config.yaml
encoder_bias: "all"
decoder_layers: 2
adamw_lr_other_params: 0.0024
Rows from block 6 of the encoder of a small masked image model, named by matrix and row number. Rows with one number belong to one neuron. Each number is 500 + 50 x the weight over its row's rms, rounded and kept within 0 to 999. All counts start at 0. Numbers have three digits each.
After each neuron's rows are labels from the 100 images, of 14848, where the neuron reaches its highest value: "colour at peak" is the nearest of a few named colours to the mean colour under the peak. Only what is clearly more common there than usual is listed. The data: photos of plants, animals and fungi (iNaturalist). In brackets: how many of the 100.
# fc1: MLP up (encoder.blocks.6.mlp.fc1.weight, 768x192), inputs 0-63
# fc2: MLP down (encoder.blocks.6.mlp.fc2.weight, 192x768, transposed), outputs 0-63

fc1.627:532524458546622434473540619497502519476435534526542447513513527493479564433530553542472542427495540445568493490408522468509531475498470453581479482543491493450399543529404488522539514413434515
fc2.627:394548538453435568553450444482480484486497417554568563595528441523443380537476424517480435525629503540464591464449422475512487464516523499512553472519582490544523429522570489458583525504477602
colour at peak: brown (60)

fc1.523:454495441418462461545464475534483486535559523516518435537502537525481512498532499500469517424396486557535551419518583498508441485510579537513620482552540487419478537500466488511484479487445562
fc2.523:436542468526457559496532524525601573444428514480538516528406543502508498506532475418573460536559550616477468544494426511475535472474500578496379470479469474530496390554456473509426499439550444
colour at peak: pink (29)

fc1.743:454477566672504512433545458528541540543449501576427549484583527377502494566611539494472527481491419456523529505470417477583453511565539481454537495514521472485453469454437565475575521498554525
fc2.743:579471472409458446530502526518467462422531534413549429521449515619441525470398519490429522567508471534423542508478515535457499576455448452506494455450502473544575545499496489597403488490461528
colour at peak: brown (51)

fc1.699:555445520528381555573464484447444542433548489579530517520494532479530574548519475556613511439423473511540452385512526451474496533505544503514500518444615549492532466494477462445447505491515469
fc2.699:446492463470503578622455499451459437554502480501520410446524570467428516475524504469571510462509470521515524498446505469580555502524489588486440456539678614424510539470568497518595448579480372
colour at peak: brown (56)

fc1.214:562501553467566470465528524517464447541500565525523474522516509490376495518443501457508470517491578499481522631474553459568494478507529505559475591431496493471435528513455404418447478526383526
fc2.214:476487514528474497530492449448521518471484444486459515477485485527542537459577497580460499472498446475539501433528455545487447537528535480397537385555431558502577480453554596575616502446616489
colour at peak: white (61)

fc1.692:392522508458552462445491539501507491543507467572559578559509433448552426565556459570534450483421488581507438407566473456520539525479475541620472570403514501547474497446457495416466459550470422
fc2.692:564525524448459526520488458493438555459468513571473428507514409502423590467408580420482521587536561517440572469394519524500436495504481454465486436583504553547555506545516527588580568445507534
colour at peak: brown (63)

fc1.338:470530487424540589410516536485438425458445497490563451554498435493576540569493505363573499508453460513512466521470516496470510546446511553494407465461517489461399497486542514517442432503522585
fc2.338:502529515500516490429494480507614459558626437486525464481451515519475461510449457504448493502496414438534548506469481555484528460542469421516549387522526575619562502540516479492634516419510548
colour at peak: white (31); pink (29)

fc1.547:511590445373458574531488547544559525603560515493518461451481509530528593479490450488430518478406488530494562466545483443422516493509515541471500506456449544500455625471522567481431461477430469
fc2.547:553531487469579489490531477531567428564507469475493491445475533494376518512494437484533507555477422500469516566406472422354564570550528437416454545492518571465520584506498513446452492522508357
colour at peak: black (53)

fc1.2:556506488545468512521561499549510517478536413533567455511476503563451539552444441455501463454515389549554415539550546484489485491537479564504557392463506482518489528532526365479558516404453391
fc2.2:501428465384463476544457565438513525483514488302441546546548483488492544461485534502505495577582563421467571425522464459459422468475516446427488612472507453522538498551439578531459501519496628
colour at peak: grey (88)

fc1.4:401492470483489522482534468467498517648456553450596496556522466519510507443470495566543495555501556565527570656522482451453437446453536521526552470453495462471528501429535494454483526500424436
fc2.4:496443549465484396472548487529493437555489491504437546486500496467413482449480495470492465463502449551507503471445521480458569489436507463492549529494571410502506430521536471448578497517460425
colour at peak: white (58)

fc1.641:428546509622408391493418495519463529453455562539473458572570434533493536517458530525541443460594568514531501435572504438502457555469503480489570379500495473532509528519535417486489519441499456
fc2.641:570498448569585517522519599535521443559462525564522503500460562529475468493480493512589575477415486584513527411542545474512528469479518586523476531413551495433455517490502446599436461560468482
colour at peak: yellow (38)

fc1.713:499452496572489628617522477490487555510405514440567524621516532471561570481528472572552521534439555501490467512467448463553563472477518475468454592420543586465537474478513479473491587529428546
fc2.713:538450476531535596668436546501475490614492419490586490490509513460420591489539515464506512559435490479550487462470501510557548396557537508544453485593490522450519521420614505442579482555454405
colour at peak: green (48)

fc1.265:508382507541550582482486538496578485457516516465479552467548535529531535470547591620449419499524437470475504509507464431515553509600584491548421546537543465479485479521521590564537493515519465
fc2.265:463552498498483448494527517483467540581437515532524447476449498472496414536455416396600594462466483516493488471478542524475431510419415483503592486482487562528528488439406444417462508501517593
colour at peak: grey (84)

fc1.30:559481442465493525578492477486478495538532543509495429512519480468433475518508411486607505440463530599557599462506547469513488469508553521504536547476594555400480484463505429460483543414465530
fc2.30:475496378540485461300503512517502421512473477436522481474569547513471554486486656470457564443566514577506498578459450515464587493389534507486461494440416424502452478534411505519487505426570520
colour at peak: orange (40); yellow (35)

fc1.287:510541473498528518477472453488529529500487503493562514523574508552412528410563436626514545394468574495464592551402507475450533560494438560523627465403497574554494509454508498459595469467459571
fc2.287:520464546572513468515542523496514420520505501529431435463415538475542488552475605364466484577584419481501425434608458488507434476475610399406407533567443448456531521530523519493421502471545485
colour at peak: brown (49)

fc1.712:513580478477550373509507482508477561463478465492503510532517438533472473524468447452551522455537500593458547473503477512408502467542448479532499500562474558326482479429483543570500492419490550
fc2.712:533446524556512617455472469483525449478468533486504492468464519513526559515576595512442464569492485413603458495521496439554533520517536540421498516441501438638508496553488454531519509526486485
colour at peak: brown (60); black (34)

fc1.689:541556612446442505592494561570501451463503554550548470492460447507632521573470519482532505574514521468536418448486497522540584540479464563489441462437541484417507501456436460519496485425450509
fc2.689:458572585522475418560544474463431470549581437507498407544560535521417419501525543460502515529476455540525552503499383424506524486494476407489591517497477592546449496510607537434481431530531481
colour at peak: black (46)

fc1.236:463518513616484575487601547508574466534486486492484461470496503567458476448551463560538488540451497431454467593569529531465530563490484597497545485515515600416431547567539438552579518424587513
fc2.236:512419497494513383552427434435492528431526548545505504449537505475526559502511570430454488476537506576466449434449558518525551486492540489495471454523501473563549529466495504469408472499462477
colour at peak: grey (83)

fc1.166:533528477539542580536555541605462515508499454476527560518547535463503490511603507574464462478527581419519513518473437410482482434486513478500426461488412554480427464506456540411478501513472526
fc2.166:404487490566559589490418489468500486604531427500585422477527480443498544463389546434495601490509496504500467503512545531497474450518509457540456473532426495501508494432655426501508501491469523
colour at peak: cyan (50)

fc1.79:493504557493528480504508460510338515467546474510386506536536459467537560532502456598480512432465567592489555496464452459517535469495500496501448546501515433500405554437555463429412500488520556
fc2.79:547529488530533581583480538481595430518521529456433537482543505524407581536412577597552524514514412473489484478484477535555462539548503556351584505420374435523524404474569447494497509418440535
colour at peak: white (43); pink (29)

fc1.468:506522475467542482517517366462485566437518542542472509647548454467539576525510495433431561565551505439525465456392520546525459403472436421461539449437568480522530487516463484527412514531522535
fc2.468:577453438624460493476535479459568451465513512450441450433493510549471534472542526478485524583477489485501549527527511477438473425520552519470438504557468536493478529476394517478510542418544469
colour at peak: white (45)

fc1.156:569519545491403484522527597494427500462489546451482476528430472429517513551507512528513435414481550487452457679377471420646509445546538543422500508443510556527486491545439436457497441600507507
fc2.156:419488457496556532476475483492535486528517504489519546445600524548438510356452492507546580569511466474550572365560534581408481570452499452560468523548493491513520490468559535514543513412500534
colour at peak: red (30)

fc1.575:434471427526495546492454537495418503556637547576530499543488500501580539546533421488533526467507592420368519537445459529449539482507497508539344544403558477537454458542525689414465502512411477
fc2.575:556543606447518460486510499474537492483412480393489464426493488541352479454440588475471479506528423608618454465511549482543491483484490483430630467571428520433547527447478337594568507450586518
colour at peak: purple (31)

fc1.144:513554481424452614532515540530539555518493497469480534502462511505521485572485508498499408432571558524528531545494425443477606531516466536566462647457470515453488399539462536516468469488482399
fc2.144:552624529504545426556590491505479456500537466583535515567479480563453424540484512507498429563414513478494418548509482490512557561512465478511587445484571480543496561431506465484494510494520572
colour at peak: white (82)

fc1.283:474552550593560505455477529481552478455449465483506547450495488524559515477527560501435529478547536447499459475457409447410520432552517520495495456550447546504462493486501562479554518510448553
fc2.283:437557452592518523311467535483553504585571471530560416539513492541506448504415524492456551501530554502556489563502601520597535466479593434534429474505449537495403513578520455528517468499504477
colour at peak: blue (39); cyan (28)

fc1.753:540517460490571548481516422487482501507543517554549523500539522524431535560488477525526443458543416523533535492552520600507553498529493484528496477608451498451463491460471457455546477511529518
fc2.753:482479565573444471510484510500536494444429509470424521502487498471525482461522531472486527552471587497497495515418427373480466524521451514449483485404532497581542528494487534573443541508491434
colour at peak: brown (50)

fc1.469:525560542497566467512516510375570540497461606510455511494484492515434506517458478515409560530497428524500539514599533492579448490532527512468615494530518486379431471456468485472507551426576512
fc2.469:457437549554421488444485470581457453506503382468462497470529472500539501493585540544551388478539505479534484475433448487438508518496497418504405444451547482646540501488474513520574408540481536
colour at peak: grey (77)

fc1.263:440470492467486505517558529518459471585622516462497459469501450361501485583535522460615637566521517538511441513583445532452471510507471505420528507494500496582519513465480413467478484522469482
fc2.263:547538499566501598412504487554515578461444485590564501551510511574469581450444511476429413424486546470471591543409553470522554532500556551626445487538506530516436505542492567511511537524521453
colour at peak: white (35)

fc1.383:614518480546501549490486472446431355440459502577524499528389487509508521352509504491465554470486465498455479585491504497558526497493448494433548592488480544572441533467458451422525516611506468
fc2.383:424494544465515488520474528574569600564519508443436501506626505509466500629513513512528465525507512532554529447500500500540471493483543517549444397553492451448581482521523535521490482364547511
colour at peak: brown (65)

fc1.33:512442538563494534453508445515498466580524537474510543513488419471465532429495493454579537393483461589503471520496579520541458451519517390471501460582540530433555467484486447530520540456593540
fc2.33:504463512553482449483462456510435538487474467655418527609538442473496496521455643483634442511452548469506528507509481457526501397494451437501551507489513434493499399397528526455563428568493586
colour at peak: grey (74)

fc1.666:561497558553499461441515433479441602424535462453451483503526515451461537521537538605459468508489534443442522505578516514486436534430479558542495426531498509535458432448532476564518444487530532
fc2.666:456486428473525554530541568519564414613468539531499515537471484533485421464498442434498560573527462545553516525454499487522632493583532438434534605446509435481520543588463511441492543491477462
colour at peak: grey (78)

fc1.148:545533525581545533524594474458475570580449443426435563466520435542474511507502523535540487374539590498560606609478489477588529512538462400423531462440469450427546434395444483437438478498404517
fc2.148:498485602521496429481532514586456433479541499540492561475455512513520643505491516471497467538528503437492485515493545478397494476463505450460518583504573438564502573486577388453492492542640533
colour at peak: white (51)

fc1.53:564504459529445527571443559542477376516434467484464499587505476520396437482446543558481490650517474603523453539486460539439554490477520437461488548466480490411457486540537423479487454493491493
fc2.53:422521542491486435409525464468503589451524475513564481432486513550603564492448455427540476445489529359539527427560501427520460504587468540539544478528561486560581504475567548556501555493519482
colour at peak: white (44)

fc1.155:509453485563607429455440462479445476533492536526540449425520474453487602399470520514458427501560570498457472457469467494488395472549523417550492457574574484494502553517586533515526524492546561
fc2.155:542529533540431556539522522526552463438526433530466517511461455552504483543504466533538492449444398489517491501549494541438500597498505539502552577512447508516449462458470437494504465434420459
colour at peak: pink (29)

fc1.292:496470419517496496504483441523474521435416488422409558568531477506494425499479480482507525501558482502482487485492614538520448513491570512519454591524483521479462463531411544508393473536432631
fc2.292:516444545506478417546472527602551526458450494469545499474424469575492438525544503436490503556542493505416573466491489479447426398524485488467534489561511425612489556509415460515551534449525573
colour at peak: pink (47); white (46)

fc1.616:445548510515497568446537441493468535505592491583495463458486539493481494601555480470544457533408353491561543591507594567434496454452448537556551548493548496482492480537513539461529444461509546
fc2.616:544472535512474421558525516501529450501431480424513514577521478563493481432497497514399519529604582516451479472484415451556524517605568458377488429485371527502513517416471490539483559520507477
colour at peak: pink (38)

fc1.406:341522523520535477488550508484495546449485532506433510564421513448537455572533492570499514542490387514452518467644531583483494508534493484425503522499539494482556464534463404421532527571521540
fc2.406:610492462546477509515441478508484475607515457516565484415584482550443577425490552448494478458546609471515496499380462464520477498519485545530466498478488509527473530508531614546445470424462437
colour at peak: brown (49)

fc1.333:486440530546522552531450475522531522522503484524532520487406529544491488506531444478469485463510529523609537560404600572451482435492488438529423531379450500535519546410553483469482493540492433
fc2.333:488474488469596504484442532482454383530478564479529593535407594455415494501524494440443539502525531544505515531549601509515583522428433567548564558479502520509524489502482450538414566569556505
colour at peak: brown (51)

fc1.735:505501470525477568603437539490569552482493524583523521485428391423535497432541461465504495538497563452519550536542563452532473528527572501500551517509510513460524496527536533506465466567559591
fc2.735:553509473470471495471493533473539443451450486497403535541506539583567484470522534515485434531627518595579474525585459532534568517396530479495499472409503511531494543590474502491474475452668528
colour at peak: red (26)

fc1.532:453492528556680416556498486442464574505497506516536522528528523490543522526465421548494537579464396525464570515471457516475524476508499473507530476494489448435440545560457595535519585541568521
fc2.532:584564490537365534417492437532543423495500478493485472437449520521448462524559560452489484403551547487518433484505542474523411525489546521457516495498496535565572459353472447463503431452444484
colour at peak: grey (76)

fc1.54:456502518583587524479494464415543375459534492409491516451557481419620483481519496435456545499547457429492404552457577522538589474554514535505505457561470499430483520533548483503490498439549527
fc2.54:460550499485435412488474504584489553513535523527467431610483483507410517511497567527533491572528481521479597497545457391466404563476488541457517578472512540492543490514454472504429557542428431
colour at peak: grey (76)

fc1.76:552523437484456619677542494542473539439558549466581524514528525515501503470513515518497459452449542510535486466477439517599510487485470479490452526399486544448553550485456475458454543557493521
fc2.76:466494472539488575586425542515479484531538431522517392470533472504389502506501577471566502549444484558520507528449529458502588490525491464577506505574499560518486503433608471463537475582475370
colour at peak: green (39)

fc1.755:557500491467521552595427528549479428429535462449500515402466503458461543480527485485559505467510549475542495517469430462413461545505499544497555491405493454508464483455505518440590499509421472
fc2.755:498550485442533594444512539544499563493501486605451483449469537568603386575497488557554508469475529531536529490505456511596531555527536544522482464545525537441488502474464441525389487504485594
colour at peak: white (47); pink (30)

fc1.297:501495422434496475592606562575549538524506540448536491502506489540503520506519443442313446515522515518461590469511521458432534440493460490547502518520465485583540563514565536522533489519496524
fc2.297:581564454434510455463459429520539447459527465483492484502460526441525512501530492430426496542567385549495511553399418484513456513518579611465460502480498570462468505580465579475402499499509380
colour at peak: black (48)

fc1.377:478469522583502515494484455522507499424541543505520550565609500492549576439477574529404553510561499419444588415445492441514446475560502475554456479421528458540486491487498462533392487483497575
fc2.377:525481470480495535538505579487538443533534449419439485513472540558449504464471462485493569503473488562479444526615532483539483528486476490525483501444366481513508496524391517456502554441507374
colour at peak: white (44)

fc1.396:520514518556431495456513460549532436489476487526438558502495484471435543424586568471495498681559517496463541538594502491549460582554520431502504454567565490543443447405447473495540563499587502
fc2.396:497477468518581503502542540450477584546516497520545484557516566497545470581424464522488527339422485480490523439390464479495538434447521579488503559423426491474544527549526544521477424548460492
colour at peak: grey (84)

fc1.527:422539588516520524543508572483528541527455445465500567529447489531628490500543535497443523499521570432490432458485399458443543472507488540475518525530457496529518550462530556428510511557543496
fc2.527:506507431590547574370441559497532488597585478529542434533474470512475512505465527491423521518436566506494481562470665572576564462523598479561437548533413516431456523486522509445559467517462466
colour at peak: blue (25)

fc1.126:480601449517493548501471485561485515426523489469540507435457547506496549503503539501520530439575481542586511478550446526453473461472495572514488540447507515439516488479489553429433446519447563
fc2.126:456535439532484536389455568476573449587561502505525385495492469504470446521408519481526484517491522430471500591474599461547587498500535373504449441514513672535496580607573493520573485524469400
colour at peak: black (30)

fc1.489:602467536512511538508390533531437601440485409544522482458486493658499505440539484526382621460514397433516573469513545425390481503527551543485532474384504540531580467469517500589525580506556532
fc2.489:414542454493516473480584455460606390570512572450404513532500498363499479580519529499596411552480577547549442527489435559573541511466479424497451571615487441443388532477455485447476429495485478
colour at peak: grey (88)

fc1.455:568501478369430551443546445515471478562494536434495531495521462490459470495496487567478490566518578549498558522462548586545516452548551450478569465403412462430541468437498450491415531504469615
fc2.455:548479609523504451637520505457461392426467544543488589466519520519544496484495499467478581480594487515542567447505487456529470611470516457503550604525615487446546497485541497483455443508501516
colour at peak: cyan (29); blue (26)

fc1.522:579439541523534497487479417468471643512541487519602529410530508473567474562471552491467459524490462374521504537421485482402417489449427554547506483431471498488430550527480501440493400563551457
fc2.522:466596463412457452496563535449489391523544504451455490378474430567452421510515392444482555565561502459456470545544458432498555436553538480424527521498543533531495525494521523552453556467507413
colour at peak: brown (52)