config.yaml
train_examples: 155796
crop_scale_min: 0.5
horizontal_flip: true
translate: 0.06
encoder_fused_qkv: true
encoder_bias: "all"
encoder_expert_mlp_ratio: 0.5
encoder_experts_per_token: 2
encoder_shared_expert: false
encoder_width: 192
decoder_layers: 2
learning_rate: 0.025
weight_decay: 0.007
Rows from block 4 of the encoder of a small masked image model, named by matrix and row number. Rows with one number belong to one neuron. Each number is 128 + 24 x the weight over its row's rms, rounded and kept within 0 to 255. All counts start at 0. Numbers have three digits each.
After each neuron's rows are labels from the 100 images, of 14848, where the neuron reaches its highest value: "colour at peak" is the nearest of a few named colours to the mean colour under the peak; "strongest on" is what is common among them. Only what is clearly more common there than usual is listed. The data: photos of plants, animals and fungi (iNaturalist).
# fc1: MLP up (encoder.blocks.4.mlp.fc1.weight, 768x192), inputs 0-95
# fc2: MLP down (encoder.blocks.4.mlp.fc2.weight, 192x768, transposed), outputs 0-95

fc1.289:115154151139094130124071134154156124097140127119107092114083106130150121134097127099135150140136154088122144141169132170098111152127117111140126112157128105139108157140127138140160130092126136130089117139108079168168102132088135142152099157186152124110068130137129126139123160102128064142
fc2.289:130126113158173121095137129078106111148120126115145092161137170143110129134158171118160137135099127124177127107094102073125142118102168113095113106102173123156151100141105143138135125091145108061168130078151144136070150126132120136119225125123118128113139129113096092135099122160103165131
colour at peak: purple; pink
strongest on: class Insecta; phylum Arthropoda; order Lepidoptera

fc1.106:143111174157100136099121104104127156111139116131124164122155144129101143117118106119113129143105109168102142132085108131119118132142102155156079112135202147122109157166170140132132124117103174128116130094101154133130110130118136143142130100129095151101119152110084128130138108116149123138
fc2.106:113096154120180130134123142125130119086104128093088056109152130118109157115111120153086179173152143117087123110124134142118132156164152124122131104127184107159147124116164148131131166105096163125130155152111118146165144165159152117145168111123087135104121124097132163135116154153117142108
colour at peak: white
strongest on: class Aves; phylum Chordata; order Passeriformes

fc1.484:097153129165120103154100113168131124140121115165141115093123136086152121147170102129117148105146128085152119096135167098100128127129126145196166121154123087106106121146152126125109097173056122135084127124091123139124068101158114140132126131121094122136119167136152156110166128082123136151
fc2.484:110105106162137151130156091115076149099151102113169125171124085122168110144106147111105125147063110152134101149136104171132125111169113117156127088134127125110145105127137140120131109107140175145157121142139112157123154129137144113124122096127108151171122116116126148106103083146117107082
colour at peak: brown
strongest on: class Insecta; phylum Arthropoda

fc1.307:104131147135147087087110119126102132118157123137122135132105122121142104187133152123115143129109156146149124151144083161057140144162135154116187140129129143131172155118115185119127120120080177125149083126119117081135142098122130137147087170107147090150114118143108158127106130093103105097
fc2.307:142134147134073163141144116148164131123111116126118120126153129122129164074155087130137121110166086120104146128118149093214082139102095122095081111156125124131119103129123073129152139131170096137115168107137132164113117163155114130098188080129109129097127139109152106131138141173145190163
colour at peak: grey
strongest on: order Passeriformes

fc1.138:099139113155088135125108147109095139089127135119111145123128138106074129128145144130175133126133158130092165108099164165131113112099095111134109135152174137115092145131113118095135106143116192119141151123116096135142137146129144104100142141134132134100084063158151093140159115140121122093
fc2.138:124136147123135098116126136129163129142163137126123104123145185132132071107126141092115128187111101146168067171099110156129123150167158106105144110125109186083141144143137156137137097079137093138126154102132096155125137144085154124160158138101118121136140150094110161134164167109112084122
colour at peak: black
strongest on: phylum Arthropoda; class Insecta

fc1.4:112149119109112069100112094124118133141165131122129080075180152131154126088167140114109120121092142113145138146118148148173131151181144116107109140117119124120109130091114145149146143127133144108114145132118108130151102155161096146132153133140111142081137132138177164148087085129116120088
fc2.4:139103131142131170123169148107158134123092160120100185186098112112118133173101113135103105131158119129087130116106112099072122088092106139142154104143145124134154137153144112122114087129120126156123127137129148114131160123099182111131128133130145112169139136110079112112169174136127107161
colour at peak: brown
strongest on: order Passeriformes

fc1.685:128124167113108118139141109111080137127119128131131120151113085111104144109113089144150135129130148140143149108123161120116130129098148139099134131113161137150149147111143111143126149128078147118121110116157098144164144136079138139143125157144108085096110124130110121130107161158142146123
fc2.685:145140071142104123077098122140090141177106111131141152108149138135158111154119140165078107149118102160103104113098125139101140132119136098146116142132088116171107151098152175105149159100129144132131135126152150161135117120134133125131113121151078109154099177137162137148150129124144169151
colour at peak: orange
strongest on: phylum Arthropoda

fc1.740:108121122081097156139114154143115086167127137109120104086135089134123132105130111135172090075134148104128128116125157120108143136119162154140087085113150137120113155097081105138123119091091165119110122112126104146109116122111092164125138119129134105127146157131127136143089144142139114121
fc2.740:129091080121121128127111131166162153179113147130141148108089134126151098111137081094167088131113096134164118162157148123093123128114102128155154127079124127129143114113102137108117141128159106091102129139151098141134069102124123188135116130172111113140119142098141122094130151122126110126
colour at peak: white
strongest on: class Aves

fc1.404:131159125120115097189133152098145140137155095175137129119107141139109142133110127098168126099112126150142101091179117137151104173155125125126153123108129153119154128131113150095084161156174135168095104147090140113087123132147072161130126097140118077146094127091165143126156158148090137116
fc2.404:149146133112088137128102141110184145085121145154119148116119145146153130133105096117123125152133130137169106117112098091172151102097106151166098107104086136125147147158134157133135111139169154111117142140156109166156085093166158122113125116111134164103155113125116102146116105102130088158
colour at peak: orange; yellow
strongest on: phylum Arthropoda; class Insecta

fc1.222:111111113145117099124142131124110146109142122113102130110148111151089154085120127160152126082148129126117151131109151116117122105102115136151170102120145109136087155088130137149085116114130158123109103110087132133169125169123143124124129152126153154171139124145112134155133125053119134142
fc2.222:109116141142131122134165090108128127136120148084128123137121115129116057147117145126133111142136091159174152127123110159150166124138165100130138069122134093133130127122082135143122141113165181146123136120116130112158140127155086116114184120123111127106162144121101069084096159145101133114
colour at peak: brown
strongest on: phylum Arthropoda; class Insecta; order Lepidoptera

fc1.246:055130143075115100108140151144147157145102151112125149122132119101152089106166134118122136099146147107125125149115112163148148100109122129142134154160119149129133122126145185115123110146106132139078111129092121175159118110154117166120109101154134132140132125141167153112135140129130164142
fc2.246:166125102174153097109142122099130102132118061111119121092119145139154097153131168143129111138143126128151120123121090105126144101141125123117140111097130143204133130135130149132126130124174126102123141102120133100105126140133127121124209114126091120131138148080116127177153091128102093115
colour at peak: red
strongest on: phylum Arthropoda; class Insecta

fc1.296:131155153122136155069142114107086141086107135091105095148110113137104144124107109122154097115135131104142144136126113117172136124112136168127100154115106128131154097111094116138132150174122118172152144136162165137119123141120131144114155134093087088137106144106143130071146147121094156173
fc2.296:130107129175114095136134136139166109151194132172139147112178126124097123114148164130111165145122126155128117118138147163070128148115135090110127123130150133131129124142136170144129150105136135106132095171098090147173159140147131086118105094155139148103129128143121116160103125139155084100
colour at peak: grey
strongest on: order Passeriformes

fc1.706:084147126127143134116150098135122119138117106114100122147123126169130103146119113152127132096095094137087107178097112070155136145125114120113159104102127149142142156105114157113116055148132153148125111162104146113138132098127151142106133133090113137061172122090129143109128136130137162166
fc2.706:150121152122124103119127161137148108145125126146149129118119146126105142120172157091164105142178121146154159087166155157106128134120131138138104139171159089141142116118132126152106195103123106114123121097132101136141093175174109094134144101161162116195110142184121101147132113102083124101
colour at peak: green
strongest on: kingdom Plantae; phylum Tracheophyta; class Magnoliopsida

fc1.47:101101093137117153115145142144101148148120155136144159095157114149117120157102085094108118118094137148103156070134105133115137130112079143151127153105141140179136157112164133124103136158140130135140132138140155134104144115120120152131128086167148149147105123096169147091104110124131072106
fc2.47:112143135115145107116103132123149135106155127117143106152118121099162188120130128173132153121127145105106083172121153106121139116168133128128134134103122148122120146179127088111115154095108122190091145103159133168153117122111154094114100179117126080097125150148134089159102125128121147129
colour at peak: black
strongest on: phylum Arthropoda

fc1.527:125108156138111129136122144128135150109132138190166112098099072108127136119160105152094124128122110137089124139110182141108123109129132134152118150173143135110134134166111126139112110118108150152129109165138111138119138149176084113146123107126130138142065082139136146165142131126093138109
fc2.527:136152140143151152099137141102122063106172153142165084102123156091116099130105123131120144134138118157117147125120150119169168125201112142150160166118094133164117132132120099133142135073096141096116123111111082148117149119128118157131118136099137147128124115116113145119159186118144126175
colour at peak: brown
strongest on: phylum Arthropoda; class Insecta

fc1.389:150135161125122137157177143121081130134061112145119159153134127120143150123082101095118141140116104138107120151112129078126128100120128120156144161153172108126125157097102173132161159133128146118122131145136121125134142105096146134151115130145094119120123135077160130109087129138098088159
fc2.389:100102104142124139127133078106166126118138165096098105160138117161096106125145153146131097168130110102157144128085123167123155117103164125125103117128141111149136143115134098148110140123150114127160112105133152106203114176154116108128159154154144113129133108140080123108129130108116159093
colour at peak: grey
strongest on: order Passeriformes

fc1.107:118140166142144121118143152130132088116176144139138139118084125130149103132091156145118122064159124139092103135156088131144127114144119193126108065142151138120178167106115151147143094115100145183127120135149125094123124139117155105224142109154137089113153147112155131138114130139122120099
fc2.107:151135099137122113119126111147132132127084110152118120137150149142098156104163098130128120184094119122159156106111150128128145123136116070144132167121125120147092059152129103105112144136151121103128133112101131148120127118148123144022154129113137163141116120127129097109112147137130146112
colour at peak: pink
strongest on: class Aves; order Passeriformes

fc1.226:141142163140143095180123152142096137121143126059140120147130130134146147129151189094139079157168136153091130160156115115114111149075097089129107116133120126129169111100142143146141131154160118128089114149132175123107127111102073144110119146090144158112148137102081135166133140087178160156
fc2.226:128125110139117105117111094112102115139132133102133105176111155099117114096154112095121115154140108137147137095128112105166205136103112079148136122153148103175125173127134129124123121136120127119090093113099113136093116155180155159138148138115101113140137139099104126104108122148179138160
colour at peak: white
strongest on: class Aves; phylum Chordata; order Passeriformes

fc1.623:099106147139150122135130051112101121158123124125112088125146119117116082153087156095098119144131162103101120146100154128169165110147116092136129110098120151186132116101128079135097110150118145131159146133105111121149168097133076162106113144117160124115153103124104149146090091120108167141
fc2.623:110114130141136094127110135088140105105138117171146096154151129114103121116149133130110118133196118102135132068096119112103135139147127092148119073120150141174153185132114127145132112112121148123152149143129127130145105124150087109146112107126156122105178123135118158122101122158112132128
colour at peak: cyan; white
strongest on: phylum Chordata; class Aves; order Passeriformes

fc1.108:083126094119134111114119126138138138160136127111133101119150091117134089117100124134165116097104125134151156152123107127060110117144126150131125124148117168112134127137130118115107140132129120141074129129109125149095106122152131139138150150134137095092183149138135100156082151141167110082
fc2.108:168092113122118118140136144150137137176122155097151137072107125152154099140145102129119077132121125105120122175122152108122144125123108145139135142148151090115121106122100143161151156141152115113114100101075137140183098175154149113126180099121082107120118134100112145102125131114162107131
colour at peak: white
strongest on: class Aves

fc1.165:098131140122088155145124129150164151094130210125093131108137131147144141114100123098107124114131143093150151124157150153144110135098122123108155116102116139116119150122100140139138112117114143143083154109113116173178112166101124130132095121141156121145093160133139141121140160117125142151
fc2.165:145142138179147093119138121123132091138135069131157119155130130107107120144107164149152141170112104137114137122123078095133163153104128114125147102105125085148161139124098163159160145124156132093132112147148142094100127161145119128088224125129105130090127119115104161128115128138120111120
colour at peak: purple; pink
strongest on: phylum Arthropoda; class Insecta; order Lepidoptera

fc1.27:133138107117079163118113112168151114098091184107123092155126148128169119130127125141106149162134131125126132143112144092182177157088118102153110162129142136099131096143126161148176130103128138129100146180126138129106098110110090122136112110123125138160115138139112141110126173139095098162
fc2.27:143151196143126113128124102080128115103141118171142158107113151108140141115134125121127137088145153141102092116134124103133099125132133080170127096134093113180100109170137125108133150142151142127132145096179107144149142118161116115130137121138140184145128174106124096166117136110057144133
colour at peak: pink
strongest on: class Aves; phylum Chordata; order Passeriformes

fc1.217:113142125095103168140110131129115145159099070121135113123154157112138118134124115104202151156165116115136166115112141125127144125125170120112127132143159145111124126115103093091100117096119175111156141133117122147147112121151139129112130123170086175109142114122149135145148126129111123116
fc2.217:126131155113133132114129147115127110104139142101111118126131139113152114138182178097095157123126099131164096173099090145109160126103156131123128107109105150128142143160147131107168080100132086157129116134140097130155119132137121124131132128095133122126124131069101152149149162138146119161
colour at peak: black
strongest on: phylum Arthropoda

fc1.79:152157105108111149135121096117097119128070091076116170130164116171128132136119126139106136148116133116147150083156108109111112180126117090130133136136137145140110184138161129157154101152183136111143134121129098155128087115136151094122140110122149150150141130099151130132109128096106158119
fc2.79:098119151145137135115138130107158134138159179153172089138093115072105112145135130119142129114121112150098093172122123152135162093098158161143119144116121119125136113125098120130109139102092097120108114162142132130140143123098089156145162151161122116153135159150108122118135107135161091150
colour at peak: grey
strongest on: order Passeriformes

fc1.624:130131129090147128103162119108132137146089129119082081156111155116146114097098121146143141144156108118171113133113136151097172133124149150113121154134140112095100112140121178117161106152130077136120138171122078159151120148107123104180100150150099125112096138111128137111155143110087141153
fc2.624:112117145159102089096150190156108110084145145155124127178100118108144109128134147092101125086110168145141113133119155108118097131104107137113084092125054143195131146144150111114137112152122151117074111135167126132130120112068148146103129097160143168141129134074109117103129128104159124092
colour at peak: grey
strongest on: order Passeriformes

fc1.714:177136138178119133143149136144129140102100110112099113105126083152145164101163118144106115135082145115105134143064124108135156101138131123121164151174095131136099135158158112165100074132171140137148140146144120136115121105165150150122133128146103117160123116159124114107111115108110157177
fc2.714:129123082075130135110107128109144135132131120082165153142124128106133103128126120149139154148134118101144125116163123159087139103145175165136127110098158066142124147128095127148129163116087142134137150149159152170113108091147125111117064136122113163107100113107109122155134173115136130116
colour at peak: grey
strongest on: order Passeriformes

fc1.154:136129127114114158154171142109142119144128152127111138133123136153133113186090115138151079150143150126141082144114167163096200143164119135131119119103093112124142113122094110151123108118151092111167144149135150125113096136144133169113118130084115121143133164130121128103136140146094079129
fc2.154:153163145115095140162107107119092122166110135139091100114134129137138105117170120143155153116098109166115081094119093129132139142088116076135162120130160130124156105114128154125150108116137143124105092125067135124112119155139160104137215131121106151125138128144094136136140139167112171115
colour at peak: black
strongest on: phylum Tracheophyta; kingdom Plantae

fc1.615:158125129155133121141117124154134133101126131128141127150102078131126149143148092170127145127117118098124135087154150156114122150111114146163118152129121117132152157108122064117129101149136147132119108126092139196154100108138082110159114146125126103146115139143133113157104105122110139130
fc2.615:098163072132136162145157118123109095124135152186135138113127120132121079149134119115131145125136127157146108138144118128100106135127110122130153113150159118147093090126161126100097083153127127143126183165140116149083117129153144102116135126066085122139146143112136160102144104138130116117
colour at peak: brown
strongest on: phylum Arthropoda; class Insecta; order Lepidoptera